{"model": "image captioner", "dataset": "photos of plants and fungi (iNaturalist)", "train_examples": 45211, "image_size": 40, "crop_scale_min": 0.5, "horizontal_flip": true, "color_jitter": 0.1, "tokenizer": "word", "vocab_size": 1482, "encoder_arch": "regnet", "encoder_norm": "layernorm", "encoder_activation": "silu", "encoder_depths": [3, 3, 8, 3], "encoder_kernel_size": 3, "encoder_stem": "single", "encoder_widths": [96, 144, 208, 320], "fusion": "prefix", "label_smoothing": 0.1, "decoder_width": 320, "decoder_layers": 6, "decoder_norm": "layernorm", "decoder_norm_position": "pre", "decoder_activation": "gelu", "decoder_mlp_ratio": 4, "decoder_head_dim": 48, "decoder_fused_qkv": false, "decoder_bias": "none", "decoder_qk_norm": true, "decoder_parallel_block": false, "decoder_dropout": 0.05, "decoder_inner_norm": false, "decoder_drop_path": 0.05, "decoder_positions": "learned", "decoder_prefix_bidirectional": false, "decoder_connector": "linear", "decoder_tie_embeddings": false, "init": "trunc_normal_002", "residual_init": "zero_last", "optimizer": "soap", "beta2": 0.95, "lr": 0.0027, "beta1": 0.9, "shampoo_beta": 0.95, "eps": 1e-08, "precondition_frequency": 25, "max_precond_dim": 1024, "one_sided": false, "adamw_lr_other_params": 0.0024, "grad_clip": 3.0, "steps": 8800, "batch_size": 192, "epochs": 37.4, "lr_schedule": "wsd_sqrt", "decay_fraction": 0.2, "final_lr_fraction": 0.1, "warmup_steps": 440, "weight_decay": 0.3, "adamw_weight_decay_other_params": 0.05}
Rows from block 8 of the image encoder of a small image captioner, named by matrix and row number. Rows with one number belong to one channel. Each number is 500 + 25 x the weight over its row's rms, rounded and kept within 0 to 999. All counts start at 0. Numbers have three digits each.
After each channel's rows are labels from the 100 images, of 14976, where the channel reaches its highest value: "responds to" is what is common among them. Only what is clearly more common there than usual is listed. The data: photos of plants and fungi (iNaturalist).
# convs1: grouped (2 groups) 3x3 conv (encoder.blocks.8.convs.1.weight, 208x104x3x3, each kernel summed), inputs within the group 0-103
# convs2: expand pointwise conv (encoder.blocks.8.convs.2.weight, 208x208x1x1, transposed), outputs 0-103

convs1.2:469529490488502499523509518467509512482514498476492439488530478455521492514491416517487469509500486497498520492463497543483511520526517492413535504482459473489490488495479493470456505479499465528501505508494502489497512457495459520508479491476499508511500455489523497485557483476516531480492528498441486502514489
convs2.2:490549517488498494510472487445546472484489512518493514541509524520471520479485482509447531489495512514487475499519498514512487492507496454532460560524508505453495515502483551482474499506484473491494498529494507522553529539519467476462545498519503508486496493493537521506506494511518488467519514478497456500499560
responds to: class Liliopsida

convs1.171:467533490476532450558462490530499521527475528506493487532445527493486512458470549504441516517510471502481492537514504497469470507481518486501491466507485510519489472519456482482490534525526493473490483544472478480470467527474515470477504492500489537477494519495481497532521488499508455498490506506507499534494440
convs2.171:498496490501478484505482536473487492524504502547458513534498499484459481445488504513494495513469509494517479464492476482496496503498489475511534500509473541479510455517509481573474461496496500507490549538465525480494541487481516522513556504478489474505510498531499533480486484503527487475514488483500539492514453
responds to: order Asterales; family: Asteraceae

convs1.70:469493486469489454467466512461474493491503498506490470485465503540483483494445452523472443489531470495480482495474469529473487493511495496493458518498549502507482505495486499463443497456447489489479481493476494489523462467465477511499489462486476494493485473500477501487552480525451527523492494481460488499499497
convs2.70:529516522481486482556482495498485501525537496537457521490480496527482530470483448522478499560486524476510512516514554460490494511499493497501479507526477504490476514477481505476491460547540463461493488532505555504526538480471498548483499484542511516510482505487516513540497510517471513466482539529504497482477517
responds to: class Liliopsida

convs1.51:489495483442486515495529531488543530514509511515469527491461502529493491492498476504505504489480518495498466455494471448498497509502514511521532465525529464487509503500466501529465501539561411502515495528485495488553498530502513459495474461504526472500493465504524525490481480491470516506488506518564505512505513
convs2.51:478514496534552512490486482499495494497534531485516517490482518477514460498538501529500500498499514466504488525454502492497471465484487511494488480530493495498480435479505497491537480494473497505493529527492462470516455484486522489499517484516520510473446511509488483502494504507533464462505495499524532459497516
responds to: order Caryophyllales; family: Cactaceae

convs1.91:453491492464493502483467503503490540467522482451500528492527507476487506511456457486458484488523489491486504437457501514490510479516497478448497533493481556498491502489547497440477512485471453471514484496491486488525528483470511514513470448496542492505485459525502499515541481468481518488486503527462494487488504
convs2.91:485497490517461485478522518498541509522537492519473475496493485527488492514505521496478481505499545536448499493471492461494519478503506523531527486427513513484515486477510520533502531505498479475521538510504505472516487461513496499512528513497489472480478502546504547508497469488495481446493505513553502532447488
responds to: class Polypodiopsida

convs1.6:509488520425497495501568512492523503515512506536506489513493513555526511482537489547500486480453488503495477469466490489495475507549498499543460473508462510462492494491505515524494498527462457477483485469484499501503512460480502481501488428486477519515488502487544461498550487499492492537483493532466491500497493
convs2.6:486509499497516500505461476528521494486474489432522524524507494481501494508505474521498503501530534519500492470483537489547506545494503513505513476495467497555480465512491501498495497535544485500495532487496513504496477465471506504453493434529488532505473510492485493474561512506491486473490506475505518463510507
responds to: order Caryophyllales

convs1.102:507502493499509507524452524512522537550516501541482499508485522497516517514509460495482480502450533502504487567479459515505490505486528474533511472534475466481494507490491522512504468460596462500511506490498544495507446524497517474506518460477507516509504517492561470508460493481499495467498514506518509499515495
convs2.102:525504504498497475486474508509505499525472526490504537482523495506552497503506488520479500526508520492476508530516513511474505482480493462500470475534510497468546492517504493482527527476529494514479417448525507490507529575498494510499519538528477500510471523497474514525507538495489504493532480521491462516507486
responds to: order Caryophyllales; family: Cactaceae

convs1.59:478471510489483470475497469496491544551492493531480576508460486530484502504455500482495481507503475492478476520489492497507493471473476514500487473504507505504473509461481503474505514432477473482464481470467465493486466433493500476503502538493500492503493503486479505505543451516427502446507485489500503486511485
convs2.59:517473509482503486495514475516506498487492534496495520511517500490578420466454511502512492546518539455470505485482513470505468508457489503502503477513499538515471485517513546464498448499495462466520530462447494484480473488536465489459527459503488532508487498507485503446428508474483496518506517488492534536507521
responds to: kingdom Fungi

convs1.42:461485511411494514496522522517516536480494520506472483499463505503494502478466465484489478486443516501506499487510456482483475509487484477531491473508528463513503496487465507614505489491478443493481497475493493483475480482474482494507477470492476484516475464506481477492469502513480484470518503476527486514503485
convs2.42:474541504537500499472514505532505490457513476510483534505514503546525477507500535525447505472475506507528503469495480499503492510520471532514536484559483510438484501483525445445488498501540537471486461463494481530528533524519521463498507518511475474540472523501480514517491486507505512473493493484522513511485512
responds to: order Caryophyllales