Weights of a small image captioner: 11.9M parameters, 40-pixel images.
Rows from block 3 of the image encoder, named by matrix and row number. Each number is 200 + 40 x the weight over its row's rms, rounded and kept within 0 to 999. All counts start at 0. After the name is the row's rms in percent of the matrix's.
# convs0: reduce pointwise conv (encoder.blocks.3.convs.0.weight, 144x96x1x1), inputs 0-95
convs0.103,107,207,207,153,132,197,196,130,283,188,205,252,175,194,186,230,157,226,177,186,201,225,251,252,161,144,148,256,165,195,183,256,210,201,170,151,208,166,251,229,183,152,237,199,186,142,249,222,193,230,219,191,147,193,190,256,145,175,175,287,289,215,207,199,245,225,218,257,208,220,214,185,165,281,310,149,218,223,142,144,212,217,210,220,224,136,187,287,270,231,192,153,212,236,201,205,197
convs0.104,100,234,196,187,223,309,79,228,211,150,214,140,213,210,227,131,164,160,238,224,168,193,175,152,179,236,189,218,213,163,241,253,219,208,177,209,310,197,178,298,181,189,161,270,267,142,199,145,200,219,170,162,212,227,182,203,268,196,181,202,143,169,181,207,217,227,189,263,225,164,201,151,155,169,189,136,187,231,237,182,133,207,185,230,191,170,179,203,200,204,187,160,233,293,175,183,238
convs0.105,097,116,196,181,224,236,140,183,235,237,202,220,206,255,211,194,201,155,175,156,222,219,203,183,279,196,165,171,152,188,205,188,192,226,191,189,174,205,197,286,253,235,203,277,135,181,195,267,134,183,192,129,241,198,201,254,212,217,242,183,220,190,131,261,230,217,158,191,173,193,246,153,141,248,153,183,239,240,121,219,154,187,187,165,224,86,162,272,156,120,195,213,183,203,171,148,168
convs0.106,089,212,185,200,203,202,114,202,149,178,188,253,232,186,147,154,188,168,208,142,240,154,175,238,138,243,151,163,161,162,105,166,171,198,198,225,234,208,177,155,236,247,167,196,195,149,97,178,148,139,160,231,150,190,209,149,274,206,178,150,183,179,270,176,238,225,252,173,211,176,122,257,195,171,122,255,246,233,236,175,227,194,164,169,261,211,185,170,207,251,230,191,229,252,202,160,222
convs0.107,123,192,284,181,129,179,222,172,257,168,168,233,202,199,192,202,165,196,236,258,150,152,174,220,167,163,211,262,167,190,195,184,206,169,233,174,188,212,225,124,172,217,168,187,210,180,232,197,141,257,175,332,108,177,189,203,165,219,220,224,251,253,237,217,179,196,224,161,240,187,154,190,170,228,211,195,212,134,276,224,257,246,117,204,173,173,196,207,270,234,290,151,152,156,153,206,204
convs0.108,086,163,157,168,123,187,154,197,211,169,221,234,149,171,266,190,217,227,238,217,236,176,168,202,199,179,143,191,272,200,230,177,158,205,171,185,250,189,112,195,128,154,186,208,204,255,202,213,238,190,256,180,228,115,157,213,179,172,226,236,222,156,262,214,130,264,284,219,196,158,304,303,171,188,196,277,221,209,250,145,215,172,144,217,215,183,197,205,209,240,231,135,182,218,181,195,217
convs0.109,083,229,226,222,157,181,133,181,227,181,179,231,237,268,286,230,221,196,146,175,207,197,216,270,188,170,208,144,233,188,200,239,180,202,195,142,263,300,250,237,199,181,285,242,189,187,155,217,224,247,185,285,223,225,186,261,201,182,188,218,225,269,234,170,147,160,266,191,179,182,212,154,202,200,173,312,260,159,150,218,207,158,235,267,215,183,237,219,209,235,266,199,218,233,236,151,174
convs0.110,079,209,227,222,190,232,295,186,153,169,233,226,185,184,288,166,245,260,164,282,244,281,184,164,164,204,172,195,190,176,196,186,239,192,148,154,128,238,151,188,156,242,222,161,244,226,201,172,229,221,178,267,262,199,178,195,157,252,306,167,203,189,120,187,218,156,203,205,222,133,248,198,195,182,196,159,150,218,190,235,218,163,179,183,156,232,276,149,160,249,200,170,193,233,193,155,133
convs0.111,080,231,235,210,200,228,195,244,162,191,203,197,99,192,200,230,209,153,244,226,199,172,167,247,198,173,153,119,218,150,203,191,151,176,209,131,197,228,188,236,180,208,133,265,174,244,128,198,210,221,258,232,249,158,240,218,164,212,225,213,238,227,188,194,239,230,199,276,194,243,213,264,265,223,180,233,233,235,304,168,220,162,178,193,179,313,230,262,197,263,221,193,230,98,192,229,198
convs0.112,083,183,215,169,222,240,170,233,186,169,225,225,183,155,261,104,224,234,235,201,218,253,241,249,209,214,175,229,146,169,197,228,270,196,214,192,169,114,241,176,151,230,192,183,168,292,182,182,165,197,201,178,254,169,236,267,213,154,183,121,168,225,213,106,253,230,232,209,197,113,191,182,207,178,235,228,232,223,197,213,190,211,138,210,133,191,161,290,164,229,129,122,218,212,206,148,162
convs0.113,083,256,230,197,162,214,207,177,116,172,249,129,217,199,176,163,140,210,167,208,199,102,257,211,218,214,254,148,217,201,189,289,219,208,179,185,205,145,226,257,179,240,229,239,164,230,249,174,160,162,206,152,271,241,232,270,278,191,193,216,249,237,137,189,163,111,148,194,183,192,192,164,207,197,203,240,158,166,173,278,183,196,169,181,237,183,281,237,194,145,131,207,204,166,205,160,182
convs0.114,110,297,188,173,135,177,193,146,213,153,151,200,242,257,118,190,284,209,136,185,194,248,255,165,150,247,130,201,170,205,138,152,161,175,203,224,204,190,155,213,233,191,214,162,171,137,160,264,185,270,193,213,228,122,203,228,225,241,235,178,206,179,173,223,206,216,182,135,201,264,162,225,201,206,176,170,180,281,168,190,165,186,210,233,143,196,224,102,126,227,200,214,181,151,197,207,229
convs0.115,096,188,180,138,197,245,219,271,215,226,261,189,154,215,197,221,142,151,295,210,212,196,260,180,195,162,180,169,262,151,236,106,220,235,229,207,250,176,214,212,204,281,213,235,149,164,210,135,140,165,183,225,209,197,138,144,149,196,237,157,143,180,273,190,129,146,263,210,268,217,252,196,138,179,180,190,172,162,229,152,212,186,236,222,231,161,256,233,214,183,198,182,218,197,193,258,144
convs0.116,117,190,200,214,179,241,144,176,164,186,183,255,227,277,176,279,203,196,215,172,271,194,242,141,208,196,234,195,296,265,196,207,213,219,194,216,166,199,280,187,206,187,70,152,146,153,198,187,219,207,216,242,148,128,182,209,178,214,297,152,273,144,176,173,191,216,204,208,200,182,219,152,142,209,151,184,236,217,241,273,246,130,183,168,210,230,219,177,225,189,178,246,193,180,187,184,267
convs0.117,116,217,219,199,192,162,260,129,236,147,138,138,189,192,165,233,168,174,251,191,170,205,164,269,197,224,187,176,275,188,207,174,145,180,202,140,246,149,132,176,200,196,266,215,217,176,204,179,132,207,208,199,174,219,261,236,208,205,171,222,235,238,93,230,165,253,238,169,156,232,169,149,230,248,197,217,176,182,231,210,182,237,132,268,213,214,96,175,125,208,163,253,286,190,185,197,181
convs0.118,097,225,184,226,169,175,168,254,234,228,174,258,240,223,242,236,203,217,173,256,147,150,228,164,229,179,283,213,198,252,138,172,226,208,180,201,150,297,255,234,201,204,224,159,200,167,180,259,247,269,149,209,236,181,210,229,243,198,212,202,154,201,191,177,178,147,176,156,314,141,134,188,169,164,244,207,154,162,163,167,193,225,233,192,238,226,158,256,297,167,265,231,136,218,210,172,189